From a checkpoint of a small image captioner.
Model: 15.1M parameters, encoder norm layernorm, encoder moe top_k, encoder num experts 32, encoder patch size [4, 4], encoder layers 14, encoder width 128, decoder width 256, decoder layers 8, decoder norm layernorm.
Training: nadamw at rate 0.0015, 6800 steps, batches of 128.
Data: trained on photos of plants and fungi (iNaturalist), 45211 training examples, 19.3 epochs.
Rows from block 3 of the text decoder of a small image captioner, named by matrix and row number. Rows with one number belong to one neuron. Each number is 128 + 32 x the weight over its row's rms, rounded and kept within 0 to 255. All counts start at 0. Numbers have three digits each.
After each neuron's rows are labels from the 100 texts, of 14976, where the neuron reaches its highest value: "fires on" is the input token at the peak. Only what is clearly more common there than usual is listed. The data: photos of plants and fungi (iNaturalist). In brackets: how many of the 100, against the usual share in percent.
# fc1: MLP up (decoder.blocks.3.mlp.fc1.weight, 512x256), inputs 128-255
# fc2: MLP down (decoder.blocks.3.mlp.fc2.weight, 256x512, transposed), outputs 128-255

fc1.276:087154139164062135139074114135117144083099132066152172074107136116112164084114127088137137078159074146150176122080070130159107130126068119120088128082196183154137118139187134120156063157117111126174167166146101094112155147177136125111116121137047101125112125178189142180170137131132176185081169121142146124176137151101119129180112140170155169206157135124069124090131134129114157114174
fc2.276:145080169051127076119115154128142161114077159085163130120131073087129151121130093128087105121123162106189167168148124117158125097116132118121133152125125167063122159157139096131158125113119151125163090148068084152097134104122060135179132104144182164182131103126129079119171158163131061120108152186112090076097104148061168109140105176098095098113106113159091107181153156113189139157134
fires on: ")" (100 vs 5.7)

fc1.156:151138134119104085160140125108129170115158141160058113122099108115114134099083095160116114120142216125118101132092095132072146173097109135125127167177122063132175152116165137135131136157035164080146130153147131142107120158113117141149110116185132135157128171101146068116132100105113118150166176192134118183156136121151122140169087126154213098174135117186108105145130139161111139115111
fc2.156:125080128168136145074091106144121155131112105154143174093116097091160137096089192149150145146106128108162162196114139130132125150114185174131097109123074084063104171169100124100106057085159094124130178123100143168104104098149123128087112172159179119152179136111095094182141136129100173150152074166088138101101119125102119106136120157126077107056184159131129112106096163168174073102160
fires on: ")" (25 vs 5.7); "tipularia" (19 vs 0); "timothy" (19 vs 0); "bidens" (16 vs 0)

fc1.399:094125143092160100112136108164122143148134077142090108109094161144164111170164148134129128117135140147109168082104108110117124116205131122149170112110144137164135192158133153109069091070084142124120170142056100109129138134065087175129160110116155109149141180157088132131165123132128134166139133172165098046152119134093108135129114088105102150069085086118103090153159198163102062090151
fc2.399:093125169128092196147122099122159147142105106148141143071143086104103161150178104140135111146119189166114136142081116144138107166162169125127124137111143105127125107182098159137098110139154137107109104149105102114143128126082131124100110172145133151131127222077073161175143087131144073153081096136204147121151108126088095104187157076085049141188173124187145128178114195127107134091096
fires on: "leaved" (36 vs 0); "-" (23 vs 1.5); "<end>" (15 vs 5.8); "phragmites" (13 vs 0)

fc1.34:130086098091153147141145142125093143141180127197097115140115166188114156075089128116106123045132157062141073045118047097108086146142136144159137135174141124140156091159181114163066119130153181059049163172121183065065139130117175108133115162092103132080128148123130160158147145144102147159106133118148147123060171160134092125107154115154165080160150105144114096072160118080120132117117
fc2.34:146116141134125153115206088160121158189044143108138113141160090162102116076153126133132114130189137127149104079155111124151096162088150155089013098087078156095121135227138133125106189104169121123089127148118094057066130125116168096127138208125128083163089118120156130115139129154157139129121134136125114141096094180069121109137110155148074103116111149182155128156126132136094117083113
fires on: "leaved" (22 vs 0); "foeniculum" (21 vs 0); "persicaria" (20 vs 0); "(" (14 vs 5.7)

fc1.68:120177108129140090105112096163106196182190141162126120158113172154108153116120132134113135090081180121148142133072120110069175173146102149128151143118197133111123140148187139131113116110140133090113167140167133050137118134083187109126171069144147094108142171174128102197126133163129180135149110083118120128110135129127104154148147143070088147142155060103138142115176127090115119120097
fc2.68:149091157128145118135099073168141117119104129127101146105096110138101098143148100141135134177088122134085144107148083102120144171149134122181108138117097086136138155157144125109115124095103102127092121151141084149114110095084132148061151120179107149150114155138155131123139087102150133136107141230086141155136129134208162081126092107139191135116139144135202104126154134087157088154136
fires on: "(" (55 vs 5.7); "prunus" (15 vs 0); "persicaria" (11 vs 0); "fragaria" (9 vs 0)

fc1.5:114175114112117173065126100111089183108147132125094130136129102079136191160125179132115132047097207122105094166150078144070203108151192134159138119111081116134121133184133138155078105107101117062121123153103152103180151130099191172073134108099136147156028130165126088107109132134120157143131143123153113101072151095089133137135136132131183180129165092161080184142150065162122084128204
fc2.5:092120130148129167155130088125113118138141130084152129125138128127074153125126124134140122096223072097090091172106130141130087178182092138152062164112162099138132116133113140156139123132117120115101122100141145203163074188131190096083045107127092118184138127095175164157140148064147127152117176124104111126193121114059121119126128118161125063111176076139101171122121188112080101092112
fires on: "<end>" (72 vs 5.8); "(" (16 vs 5.7); "betula" (12 vs 0)

fc1.412:131148131169092103099175164145108169086110118124137104126179096103154112158126060063145105141149176150152133145106094097184107134096119135048126129090066117132129119137131131135134088101124124161148141142136100074101131149152162108108114073167111125088089114096130128104105137098113155111174128159073134129129145118169147125157157131117155060141144148143118129079209133113133088115098
fc2.412:092140130053138132171116138130158085137101095014125067134105114075113111091126144146116116107125137144155052107142159137082084133083119124144096170149151115129090116135119148203146137173183126133102138142125118094108125106068120121165089156102153139123142066143168129049135145122120176151127161139157147130067135117137170112170147169130059093140178112076117122120176167113130129139019
fires on: "," (98 vs 17.5)

fc1.196:194192152172180062114106108097122115112158174157155119079099175126115099129161156115116099139125218090098116090127140166133107105121140092071148128067086168187064135119136142107155117036114091095123179165133130150125116161093174159081150129141122110151095119131143133139165104194131090169164090132046129127140122157113140132095117137160142053170142120167142122107118188192115147137131
fc2.196:150209092154144123114117112060135087163128131154110117089141181130174145168175111122130145138135175124125119134115184142099084122157170115103114176087114152124137174106123096137205095132170096181173116099067109169075148159138155101117071051216161132191110128165136151168104139137146110155131117092092083210081100153083067101076168131112056097142124135149154134115102119137094124080107
fires on: "family" (100 vs 5.8)

fc1.474:093137139152076100136143108161133161111153141100130118134098126103155128129105186123135153188166155110094174122090086112137129132153064069062103038106073143214117128115153173060176138100104154180147149164118057124117144100122139201137148086120113082133103095161160164148130132164148154065091164108076142043173109128123128153151148156112098184192124112114114161083184132138112146095161
fc2.474:171080125151103160171084180091142177045105171071129171116107126065087093076092133128100138170099151121148115110123101170145157169077153123150137140145125098088124195144127089161125177156095151155147108217033105160101184117112122163096120154160161149180144152120093099149154129127107158144115169157149106099149090095118089077154142153083144096111122125108105094131125149111160101156044
fires on: ")" (86 vs 5.7); "osmundaceae" (9 vs 0)

fc1.330:154100156111073095160149093163140109110120144192114088073118103125094099094106152112110141192100181056100102097145091101111067155179105090015137129096108154142163172128163119099112178113132114143123150169161159146108115139125118134083118157123096106148069143149155130164173147164073127144096112122110087097115134151091090125138125099172206122151133106175061171120102157142058115105148
fc2.330:121088137086158168137084122111078154170124108191192108093109114172124123118078124088114153147133109128177145109147118142176134117162145106101120112124147082075076121163146168117165153132146155097111090117146169194107124103136166128093083124097131109149067166108070151093149118125117175108156196109120103162060252079115109103107166162126140088108095195157144081125141124071124100131166
fires on: "-" (79 vs 1.5); "scots" (15 vs 0)

fc1.143:104177105195162116164112084114118144113119123126118135074120133139098087140169135129169119175180145117075119076098110106087115120120107137077144131089147154128101153094068059119112128202085148152093189164130141096120122178140148155069072145121181138150112138108131160184148073182138126141118141157099117106126096168137144082200121170126188128137181055133123117170120143132127164115121
fc2.143:103079149116132101165140109145109101094137129126086124107118113104110112083106116145195166115066097091125118078052161150121153096103141120152151153149130103078088138183081127144084113156064137107126104121079162192083154053098172151059127151146145156119125128176090100146172157165077135169088101153092140087089099092135125126167072118129118158115186141124108104159170162172195193180089
fires on: "class" (78 vs 5.8); "family" (22 vs 5.8)

fc1.8:114154130154101098059130157142127177087084178121152138167140131100145102160137150094108150174134198119105142110182120138139140208144192144164146087077096115148219085113117136080166120141083131131106117181139122112157187152140138126054091102149135140096110084097137106116163167125142133121129133139096131100136083172152102153121092114135137166156216119125172093090153146091127160143129
fc2.8:125196090228104147125136121158138158145098139107136112207163141176149129143169074167119125077119167084096115096141155141158133176156110153139140101072126124134119142161140105091073091086114121200110117120161135089152082145116104142084117085111177139121068097139138115155187104108157098134122116130181128159096124160073124101133117107100158146134128230111145112120097143100139144089111
fires on: "-" (43 vs 1.5); "silverleaf" (26 vs 0); "climbing" (18 vs 0); "order" (12 vs 5.8)

fc1.215:150144129117132193097116127152157154084133138083114172094179125066108097117048119145162117165125170072176172087193098091169115185108128108131112140103133166128147139169122125102102137138121193200148203145101154095152136138155078154117161145108082194082102048080144092177115145108101102164151116167077127126119117129079140133152099136175167123131137134186154127115115183184143148136158
fc2.215:088122114088130114110123130150129127134175179078116154137154117182146137179127074116150117176109168150105129119085101122156198144075131105160077192153113131137092107120140202096125141185130146107107131140101089167111121154086112168154206116159113171116094063132139126142124051153124125101112175214161109108122132173113120115123205132120207125178096184083163164132159117174132145090136
fires on: "(" (100 vs 5.7)

fc1.21:172166188152126096138113133137134160107127132136097135104167149108084130124160142079161165104139095072125126119095071114138155093168092152138113114084131113185110119101125145123181104108135129095132170143107123096138080106095160136119087122127095115100151087152138107160122142153128161148130118130139118181096168166133159155131095104126157057181172118121113243137204135165078013132105
fc2.21:128175137088159142148135140130108135121153124201097078120121163135081149144148175165158164137145090119116108139074071128112096168161126167141139172116173136091123180056120115099135115130194133141196104097118146103151123117109137136095134059116088136134147083136114129077145115125134143166080169127102085133088107152129162183119059110106184082190138162097168197156177131192131091146086
fires on: "," (79 vs 17.5); "<end>" (21 vs 5.8)

fc1.489:124152168229098158161090177111131113126141089109090142105060136167131130131124124085101133131100174065149111095051148118152089100135116090076155110158125141145127124093198111056141076123154139120110103070089118170144123090124106210135101098163104130161102092182153168123134141129108167124110062087089140102124094108069094122155107131133163147206172122056083155096197148162104106063243
fc2.489:179124170141117077177096165106161161058140165129147131134139151129098132141118147110087105174124118139206118148119081150150150146079158125099152136152142131123127185096072111157171124189134164150139111193097075134074163144174143147147122147189075155176123119134112072167107122157097150173082134085147063078166161140126117069141136145085131099171074035146089119171113142121161142159098
fires on: ")" (99 vs 5.7)

fc1.43:115163151107156150119141124110121147117107143112141245103169115136149107133143129138054115125127118079135150065173109160095054110103114172118121183106159136159206132117149167136119107146130139093140119122125155122157107135124079182165108118090103156107071081126136107196222100118151119146174149173130144133118135128113161147110134110142140133138151187088121187163134139120093157134190
fc2.43:157192107071146101148129099115125145125122119151177138121146159106203132115153142208105081126100070158123072153108129165144120158116126118205120139136120127146129145141107168114130079117150155087127118172098159136142111138077097066102167148068110064101103120122093137127109093179169157108141144087187090152152139118143107124140136146153074181068120146132088146111134069152151171169146
fires on: "-" (48 vs 1.5); "geum" (16 vs 0); "pedunculate" (12 vs 0)

fc1.331:112114144139125075135126090144169150146132195085095121116119136122077083091174100171119179120108151109112141061117111149159145134168133184109097145129098085154135163124123123136079129122108145132126178208053082126081194118183108140097174110107068160148117057098131072151101115119148116141104073173163156072113147126112135114113134082133191092147135126138072141132163149116125054068152
fc2.331:142089139171155116078132138067167162135148128150154118139150158166105175102132089097138129140084120107131123087158178080133087115151177151180185184093132099131113130149066112114068163070107115104170122160165090130143119122120178098107153131059136182111100086117162181150113081192199066124128112067154136096114139117146106086077144137110148148126054123136144086059085149078152106161131
fires on: "<end>" (82 vs 5.8); "-" (17 vs 1.5)

fc1.130:101148162144161104097133122112086158158135159119129107105120145134117095129142103104098062117159154091111169113091141124068152135120152115105130086106168096115178105179160151081151096179121192092094134096121070097129097087086169115112096088106121111108040092120098154165155171126158094139161094057136121127100184140194116123129142133082150178217102134127118144111133097084097060085145
fc2.130:183147144120128165102146142125123159171092092162123089124099108098098209116175166186126157135055110106118122084136096135152157136023117155167114145145141115087075124164170115057094125089108143179125075145106085111065124088117090116131188127144116155136112207130119153140123160104091117127122094133110107177169126134104105072138121136108152082115145117127131128138135158119225064116142
fires on: "typha" (26 vs 0); "scabiosa" (17 vs 0); "sassafras" (16 vs 0); "flag" (11 vs 0)

fc1.9:161139086138144142130194153106124135078152133189104131130140160139177145165123156103129153149073137096085128084143133160150095088102168137063164102128088144122116158124133114108119128189176106157182115117125154096116108162139150127102131146071036157161138127152172098124130133194153158115140171195108154099078133091077090186096088133150114148115115196169122152098086130133153100126140
fc2.9:103100097086172103104110160146110119094089109146107145093164110112121162139115150138102118132179090092143140107110181152149098088131161079098133251113128160114130133086143156103143130155102181118148155136102168113189104181116137131057085123159101046112130150114103079152157158130158138106090165106149126139112080147154135167113104168121107110147158157186076088121127094187115074119156
fires on: "-" (53 vs 1.5); "convulsion" (30 vs 0); "the" (16 vs 0.1)

fc1.188:173106133163139187078139124133143108114170181158125186109167132182179059183136127111140120101119137093120114134200108109166210141112085139084194120141188065159151077125157130104099130114150185111157108092094141160113154135116172156081178145162098141152123161143151169139129117139117106120099092106183123158068194128113148148136138131149145111129169139129141168141155134089116138083129
fc2.188:167154104114131153188118144060117124124199173135140136120159133060083127153138083107075116134169128154124141114115095165133152180110103131062147109153148132099142159161083126146160135201171193118120115101137014111074082174156141094144169091136121154183171108114130142164109171057142112103111119051128131169197118179121178139073155102117107098152103104168116121156053160102165111141073
fires on: "class" (100 vs 5.8)

fc1.104:126078142114163116135146141112119230117113180171149144117093098088142137094097109096125139109152123158151162093160129174136110123171095070160139085131152097127129149108114081187117060188091133131099128119145091069156120142162120161145147159124163187159128145074129162115127140112160127119145119161149120128153140108146143142092105114132173118155139111131062111113201186146117101110141
fc2.104:090161121150122104089132110110106149147131129130106137166136153126127096151124086078132151187165109128102145073094142077128150142141108151199171126134101098160117129117132123103058136170128046136141134149135139073108107104137119121051180141213174138133161070143132112149140116166183149087147113110139069133135164162150103135119051114114147149132102162144087138160193182135066117060144
fires on: "-" (24 vs 1.5); "sunshine" (22 vs 0); "leaf" (18 vs 0); "dipterostemon" (12 vs 0)

fc1.73:129120162180150147112176152168139159169150133101097158149169189102107068120161132125141134143146158147076161135159092211127100106118153111087112084127065171161130134106042144109131138220090174122064128120136058147134153128103142151095129115134111121098146073133139113114108141088159142115111136188063124105076178119104176090119160104110143071140132120109139147146136124143106109085133
fc2.73:148151152163119126191127132116122088133191096099070116124168123116155159139112095140122171113174047157120110143116156187100136133156142134136092120161095128137169122177069118138124158175053107180105127050113099085113081181120132058105083135167140088188142143155133096133098149173152101076146130141111153169110127118100158052149117084142105074119131121127129135192105134058131119085156
fires on: "<end>" (43 vs 5.8); "(" (24 vs 5.7); "scentless" (14 vs 0); "disc" (7 vs 0)

fc1.20:179124125160136136098176159178116164081137129176128107094109115099164077133115087120096121139097125092126143087187092154138132199107149155136191098066085173169126092178120091064079165098156087128096123150159085127121127078167165119119168095134092227118215070107148149111109117131130144157165108147132175066141135102139115146128089145108115129189090084144170175166134124124128176093138
fc2.20:165153117111087165145148122124093130147133105139137137127170108133143148083184084190112166129176050149135063090089127128194158082094139071167144122048133117077103146154090154084147119166087139158125104154089149158137122144160106110106102136138113068118138116129095136182073153102118139136167161144096122197099139118060144139120116181125125140203120148120134101125135151091114146132123
fires on: "class" (82 vs 5.8); "nymphaea" (9 vs 0)

fc1.293:128120136159164173124122144133112167050145116142165130090115164130140145134103181066161169134156145079155070106126142122075182182174099150127168124152138116147107133104154113048089160139074127111078163156169144170107082098152135192155123186112152164109130171144160151140149115198104171084153104164121123139074102166149114172107089130139154149085129150156095169108083140131124108132077
fc2.293:105147143141161185089142174134140121105126141101074173063144134086136109166088087115108102133170084164091093139128163130108122164155113119107157149160111155183085160109140147103129144129149138157198127063137121071165074100166066189154128106130172114117075112123130151189140129144120146080114110121127156152076129176125154193110083118155104156151174136149118171101158085073164051094104
fires on: "family" (68 vs 5.8); "toxicodendron" (25 vs 0)

fc1.120:104092164098103151085172166178147110136157084127145157085107131123083117145137092105169135120126154104059112153183129086120142105101089098063124155094148155184107137078159131172087127098121116096149188047127157106147195135159156136093123113123057148002149133099134085092137083162063158110122126092103138118111099152145111149152141115133117102150147127147093123095103128198096092122142
fc2.120:111064117097130126106146151153106107121137121124126121156089068089130078101128141108074132117141102149135078183091142139160099091115099173119109181137119089100160166142117090130188115124164102180227109142124130125075126107098128134138087155117130163238197110136129131110140123158165180183066137098160090111136115122141161173125141141171111124123166122114104078133173084132096121088085
fires on: "," (39 vs 17.5); "eastern" (21 vs 0.1); "creeping" (19 vs 0.1)

fc1.415:127216092151149153078139141134111158137106186123089125110154132137060138108132141136134104133123169138153111121098100038111152104162173150129157113066160111122098131075130085055101138110140176151102145202146114064151078143108151150141152115104107146065043137100174065147132104180126142182098092156082183087092126136126110128122158149122180055082139144126114151140163132137110072121165
fc2.415:117120087069178147065115127132117153168154156176151155176111087103101143157137095112126091163139143139151136131111125115107138065137172151148123078081120090100151108151109110097148169092132104108131093160128128123108141116161165122175156121125163117118110203137150122106155133118156165071140136174111120180093114128117110081112203199149121058036120145138149114151124117140129090193143
fires on: "(" (90 vs 5.7); "veronica" (10 vs 0.1)

fc1.131:145172137154065146167117119153202133139152125132140128142125093143138126110140154166078106090162137174104138074132095126168157102155068081107173127123118142115190108135178138118197121159128191122047170150122098120160187098095160133131185121123178109144092133118114112103133146105085140118066106103141167114130106135134080208125117114132191101118096109107124147112208190122142152129139
fc2.131:159047120151108147102125154104084153162112144118137124154082105111161175153129175099160171159124159110117111168153170108128076133140195162148093070097131099108135064094158183171151126136104112139185110140119087151077140071120129117236111148134165180119198169160071158135094107082123168151120102168184096180086149143075117110105149195103118138096088151092115095152114115086167136127109
fires on: "<end>" (71 vs 5.8); "tongue" (12 vs 0); "sensitive" (11 vs 0)

fc1.509:141115156107102120077140122086124151085180115154135137123129145138145126157196114115113100115121124114114130179168042112119130122107181170129096185128116144131160136108130091133065123111161068083094139139126050063138164221118140204075142117128113119119123132091126127185196124128136101145195123177121147114120098172066144139155124125118145092130116163156121082188153092102139130136082
fc2.509:084131099059162159133136129125130159136144124177123136115170116061151129098135100154147133151134130117160111151187151137070125104127090155195053164109073158104084126157113165164125092086131072178171150087093103123112138146078114137134125104133153095117112063148157118165164168155079115123096146171107061076080099141113169154144122109138121111161161114150112120131191133105107144143087
fires on: "," (43 vs 17.5); "<end>" (25 vs 5.8); "paper" (14 vs 0)

fc1.464:150152164107084128131131224089113165081160080089085174102113152147111110151089158104171110153182174100139173100139118129107154141115129124122131072139092169190149099132139178121114097160133069127140167166151126086135185108167137134073131118119115185144123126082115155112179115085122107162125122153050140086124129145081078102094086112127152154154097108135108170114142177153114119125185
fc2.464:112028164132114097108076142110166163119108039028151076159123134117162160058154172136104120175108113137163122107107121158167109152118152095147088149146108133088121116105116145083150160129118154108170083131098143114108141104159147183129106116139145195161150158172140101087127115126101179151101151166187138136132093106121094126129112167105093111118158142147130139180116167093196155153073
fires on: ")" (45 vs 5.7); "asteraceae" (14 vs 0.6)

fc1.267:111182124137115122092159126186178122082125096156118149091153118131081174132244105149150182147087159129142118097136094148121163098113135153076141164154183134172156132067152157151140114146167128137108175143093099077145182131105108136059115144120128160092204150146133102157116204119162117097152068098145117106153164126164122095126089135140104107151157116080103160110158165120093162196110
fc2.267:173080128103136145136135104111138107162115150123111088132092110064145162113094161081100159152128098131120123171169126115137152141103164121171083184152113111017086115161099162151208183067130127107133098110117101099133108068047107078211135159132105131125140169066098143140128094108114148077091195228124072122172121212183164145123114145127143106100107098118157071190132113100117163122132
fires on: "<end>" (76 vs 5.8); "(" (20 vs 5.7)

fc1.251:131161082125109132138164058116154140128113141192136153071165073163081108144148120112137186139135104161125100104113093175102128092153048159102183158053172132172082147136057155109089109137098108167083091108088157130112129155145087132099123137183118107150169105146136144147101107133158179195111129127173162120161139157088123178166090105137141118158171186162143147156120156114174121159070
fc2.251:127090149081160155084126132111094144126156159109126103158088118074136132078084121092128096092092127121156121155181157112125153104142142115163136122130115144118131114195117093127128153116128158103116122109100152160118162048076059122141155146126165123129153101128019102143154146155104151088101127102106110121112129103123134135154147168166095104073167079134147069122182097143197178165139
fires on: "family" (60 vs 5.8); "puffball" (24 vs 0); "lichen" (9 vs 0)

fc1.178:104147122156138125183132103127170132138120137122115166088109112176110146099102056164122151096107141093061149111083083120179087120115101122108133115151107134196139122083091069098056091147141177150081143134146065148117134110178114157075130094170117107115128159145164120181120079108111157165192148164168167096074115185124162184146132140120146118185137122153122201115139109193131124065132
fc2.178:096133131080167125102098120094135125141157099153151127127117154155196156129102124112123101177125139150121212099126123076119095072122150111166179121097117122099139111127147130120111148105094125092106144150090117160180143140141118147150150107091071128126165224140107179129136081111093145179119123057110130122096165109151158071112128154092119157138061153153133154077082116164105161145146
fires on: "(" (84 vs 5.7); "<end>" (16 vs 5.8)

fc1.94:180182127100123149123119118112102117073152101161157201153156156147199108153147173125103125103114124169089182153120101082114133139096155079083190110090150086203144186113108094110128100100070144130105119148100133101159130126069185140091221110139106169163152141132053098157136124129185162147171130121176122050108105135078113132137119142093136127098165233125124113109158158133126118089162
fc2.94:113146093145160121095146099175126157137161123110127118090196136095081127138115056115126102120121130133101143127090178142103124130137102151102127149131104130118194121122119098148126093146159144171098157092135095095138132153129058169079139063123132114156158148149124114123106163148145129118099165085110115168116117095108127170154150092173110085141110166102121128154139161099106086115111
fires on: "thickleaved" (38 vs 0); "sanguinaria" (21 vs 0); "clintonia" (16 vs 0); "erigeron" (12 vs 0)

fc1.257:115153133167094063124174109108109177086155117135169098116097076123146123138150101146144149079142121127164149143171125165134095112129168140085103137107074080190195099136121092118086161188137179143139107147121074113105131114166142120068179097161158125122146145118195147172176178095130158153094157118099136057087105159100154143131133118129128178156152126178140104170123150119097106086081
fc2.257:114061135111137117106076126086064094090142130206133149071094090069132137101150128158090085081112109138219077068088137088155174113128133096216090111130123094084096088154136165136124157134120148143127128207075147161140181094134124115026092149077163133102115141118111119155168172110069119166111128087161151085116125105111174182139114105149142176156180142134080091159164133166070124126112
fires on: "<end>" (58 vs 5.8); "-" (27 vs 1.5); "the" (15 vs 0.1)

fc1.60:175139124103098104066153088176155171125108134154135131140105103077119093108114063152152191096134110078120165075176103131095131141097119114078143115132153151111130099160140089113165133111151142137145173155205145098150118100086144165111072147148051130074126116078121157118097182085106143101129052138135189142203154158162099170094148082088078139133126112131176181129092149160154129121129
fc2.60:128103106111124135108091137113082173167087139101174088125146139110141108089166110164097107138140101117123105127085094155117224071094120129163160106093100120038100194137099107101126129110149157108137079172128107178135198204119113138129121174134172159164129069132112128148151117082052115141078109114147051118056107118090176094160173183128135088185140114181133121169184117152154174172136
fires on: "class" (83 vs 5.8); "plantago" (17 vs 0)

fc1.455:149175177161142138118142129125117154135181099120110162113111167085139112057140142108129115161107209134109085170128095044180106118129116168100157088135105185099168139140138168118174118163057145128147177179087187096174144128128157155124187142141118127159123121115098107113189115152086182174120118140066114096116127174105151110140181109114192096156170083140111145070159165120148101127132
fc2.455:138168150093135109124110147100087177072122154123134141123109119124102129102125158077091148148141111112158088194079086130156135105163139115145164130140145111120144112101106101095113129180164138174170162201079178177124122090159133159126149058180124153179085145107130117144138171180078192155104115194129091119089099152112161123110138134073140075147134116120106153188133163087156116130058
fires on: ")" (43 vs 5.7); "wandering" (20 vs 0); "small" (13 vs 0); "osmundaceae" (13 vs 0)

fc1.262:144161151132131158117080100197077157171152175135125090138140118160114075087109137099064116119149136136089178126105127105125081173128165098081143099139110162112180099097114104098118138137169128138081142187080079072149097160107103100163117096086113168139101129106153107142139059109157158124174106152142133090140136130109111142165164117143140104125116158121138206148073109172123121127124
fc2.262:128138160102154169171134144156112076180195134084187078123146091125144112125156165160078072144134083123137084131127176088166107155094106120111135063117171123108122131125109149168099181182110092090067134046154107061117139105147146150180078153062120118108110109117171146122099124122139168138166128123092225139126153096121095106138140112168058136137172183125227150090071094130116156109130
fires on: "class" (49 vs 5.8); "-" (44 vs 1.5)

fc1.308:105159108143072131097153104160071132151098120180115103056111135133139129067199139121153159163147144087120106120114142089153128171135073135089200137106100100194179105105116136092082141104110059135111116163193157080172138158149144112104106122126126143087171160139116103177206154105159110093140137117206153136133139156096141115148098155064117118194136166080130176100147136054081146131104
fc2.308:118075153132151137128126128134134131138141059070127097147137121166141113058114160112114139147127105148169098133183108162106159129067171129141100066098085114064141100162152155125169145157110149120109138120141069105175091150122161145115153156134111182155123171090131134121074120174146145124145146097123088133142112083156151142130147175174141086084088148131180114173149145146134180101097
fires on: "class" (63 vs 5.8); "shining" (20 vs 0); "staghorn" (17 vs 0)

fc1.428:107118121162102156136155193140148194082103109124108144107128148151157150115155110042099106134092151093071145100079099126139125125089085102064102026126061146174118089181154159146133091163079183075130157106075094123144146086132184167118123143087122104127142091147111150112110149173105165119101158116053103142076203131090117142136168096099140099161204135114103179076144131138132143104152
fc2.428:178110140158138094136093153074131144097134155091128130183137104099107202082123173134069103147175120118164082169150073144131145147155145136142151194142124100042163212141152074122210163140120155090122087151121122149133139113143143156180135138141133157195153132102115121146132088091127100190094117143172106156200103113114082103175110186067096116128094104142119090162077145080146152172094
fires on: ")" (100 vs 5.7)

fc1.199:138115134168162125116145111140168152083145183198145126110139145152119101124152114155139123106099158126129131103168078091109122180111135121078147182085148111114180181143118150066143089139128153156101150128104121111074180191109177133140113105112125180063122090105150122173139118130143172127139100108095078115073084140131119049143113018141157095115188093163152094110173111099131078120147
fc2.199:127135081121118105124177222094109088134122132116104088116177131090116127156101161176198179098164080115175107058115191154099151113077126177132138153138146160055103115116095092023082092120154154168135142106138104176078170209141174126080153140071135096126158114127076134165167160111144170144149105092078153145072160127079090120128128088117119091119158129116150074087184166111129087122122
fires on: "-" (73 vs 1.5); "chloris" (19 vs 0)

fc1.396:074128130150154122120133138161120124146148116156139123160096144129170151067112134075142108148127180114104206121113071178137186158123108166133191064139060111148150131180133084139157165122158183152076139182095129142084150062109144142101138123139172145172142101137153117087175086187112120146121115139158100093086147127136099106177083089155172100167099087143084091139164076116109127108110
fc2.396:117123159147132117148129119111155071167107131085143123122142118111116098127187127132141112122135129184070143110155112136145092164133074148142211136144104119166193088202098138197098163135180130139128117149148092119082122114094127130070027095157153131152101055138166103077076121150066125125146132139149183100095158175145119167185168067127128179093071170122120171128108154177147118136091
fires on: "thickleaved" (35 vs 0); "false" (23 vs 0); "birch" (22 vs 0.1)

fc1.4:144166199173135132114083118139095149133096196142126169077169114147155143070083101138120170114128166144104158118175100112102203182099075112084142129087109109141142122094156143125124056148158174157136134136099185128120099206157141101085125123096105179099122159120116142088107043107122126138178161124128106097119165072080119141085115101124167128083166147156137095164112076143114119129085
fc2.4:104111162127150125118160116110091150152170092107155069121142080120187154133119102174131129085155083126123087074144174148118140168142170102052090128123138106135135180124074094120163116161169136172095141145161149128068179172126102087139123143107154103201104056131133112120105134116118098156157110101129172111101113117083097127112180144106085097115169179132109128154078136103167164132057
fires on: "class" (92 vs 5.8)

fc1.195:172178122160157152104092169161137164112114182104144133159153123140110149135081066102105087142128155092106183097163095077085065172158148169087150159080154104143140160098119124123123177128161148091104120142109128069164074128113117129187177146135083157117112105137186097132154053130201130135158097193142124076169132155140131131128198169143132131115109121136126108149129170140151092097074
fc2.195:148149085074152174127127147093127088099142118179132133124078120114108088124113129145111149169158129140176067125154148138105144098143152110151118198118091122091102140200120109160129157125069107182139105178088090176159158084116118102085114144128128063128159099087072134136146150136116142169045097159186123052094125121128146217130063100156128087141158103166151143119163134156125076148100
fires on: "," (73 vs 17.5); "(" (20 vs 5.7)

fc1.385:191146142201135091142128240159165131126117134105072137117165113135119158094099176121105122151163130166115124233168111107141149135160123122112153121193096152171195138060157101150165106105132138132051166139151118123112173111073117170120118172156123099138130086107136079106156136122096104106109098083150149144072151149132131116084125101215120100159098119124141167117128100148122071098113
fc2.385:134147112187132177130128167167115121121169148136165128171161091117162195120138139143127187123146129116118140125058137121107133105163151104119125148161154132141151116092145118081091108078146117152189134148103113138116084125104171137115158187114200135156123145138130134129194120140157094114154155104146142171003115086146086168122077131163108128145129185063155144106124169102067119007125
fires on: "<end>" (97 vs 5.8)

fc1.446:142147176085091140135116123089134150167080179100133143160093138158130125112127197162145183114097182112170110157105124095160098162104123117101060157108147139187183129086126147123110124169181150101121117094115175092173145098138210141094153102113129173136064129109119130182130126139145122133191167094147147156141151082083178211128127138142158168168137131079139136153151121107081126071098
fc2.446:123202136124158117177082102106100126107081167154152113106199074108110090074108113145154102148164120088158114131133123141122185127085160148203160122151115149083113144142107103149098092158163149169141148126114070141127123149146109123070130114119170129148147121201124132147089171173117173149127160143186113077124146129127112162114144115120109103144101116118105127155161125115149115175068
fires on: "(" (84 vs 5.7); "lesser" (9 vs 0)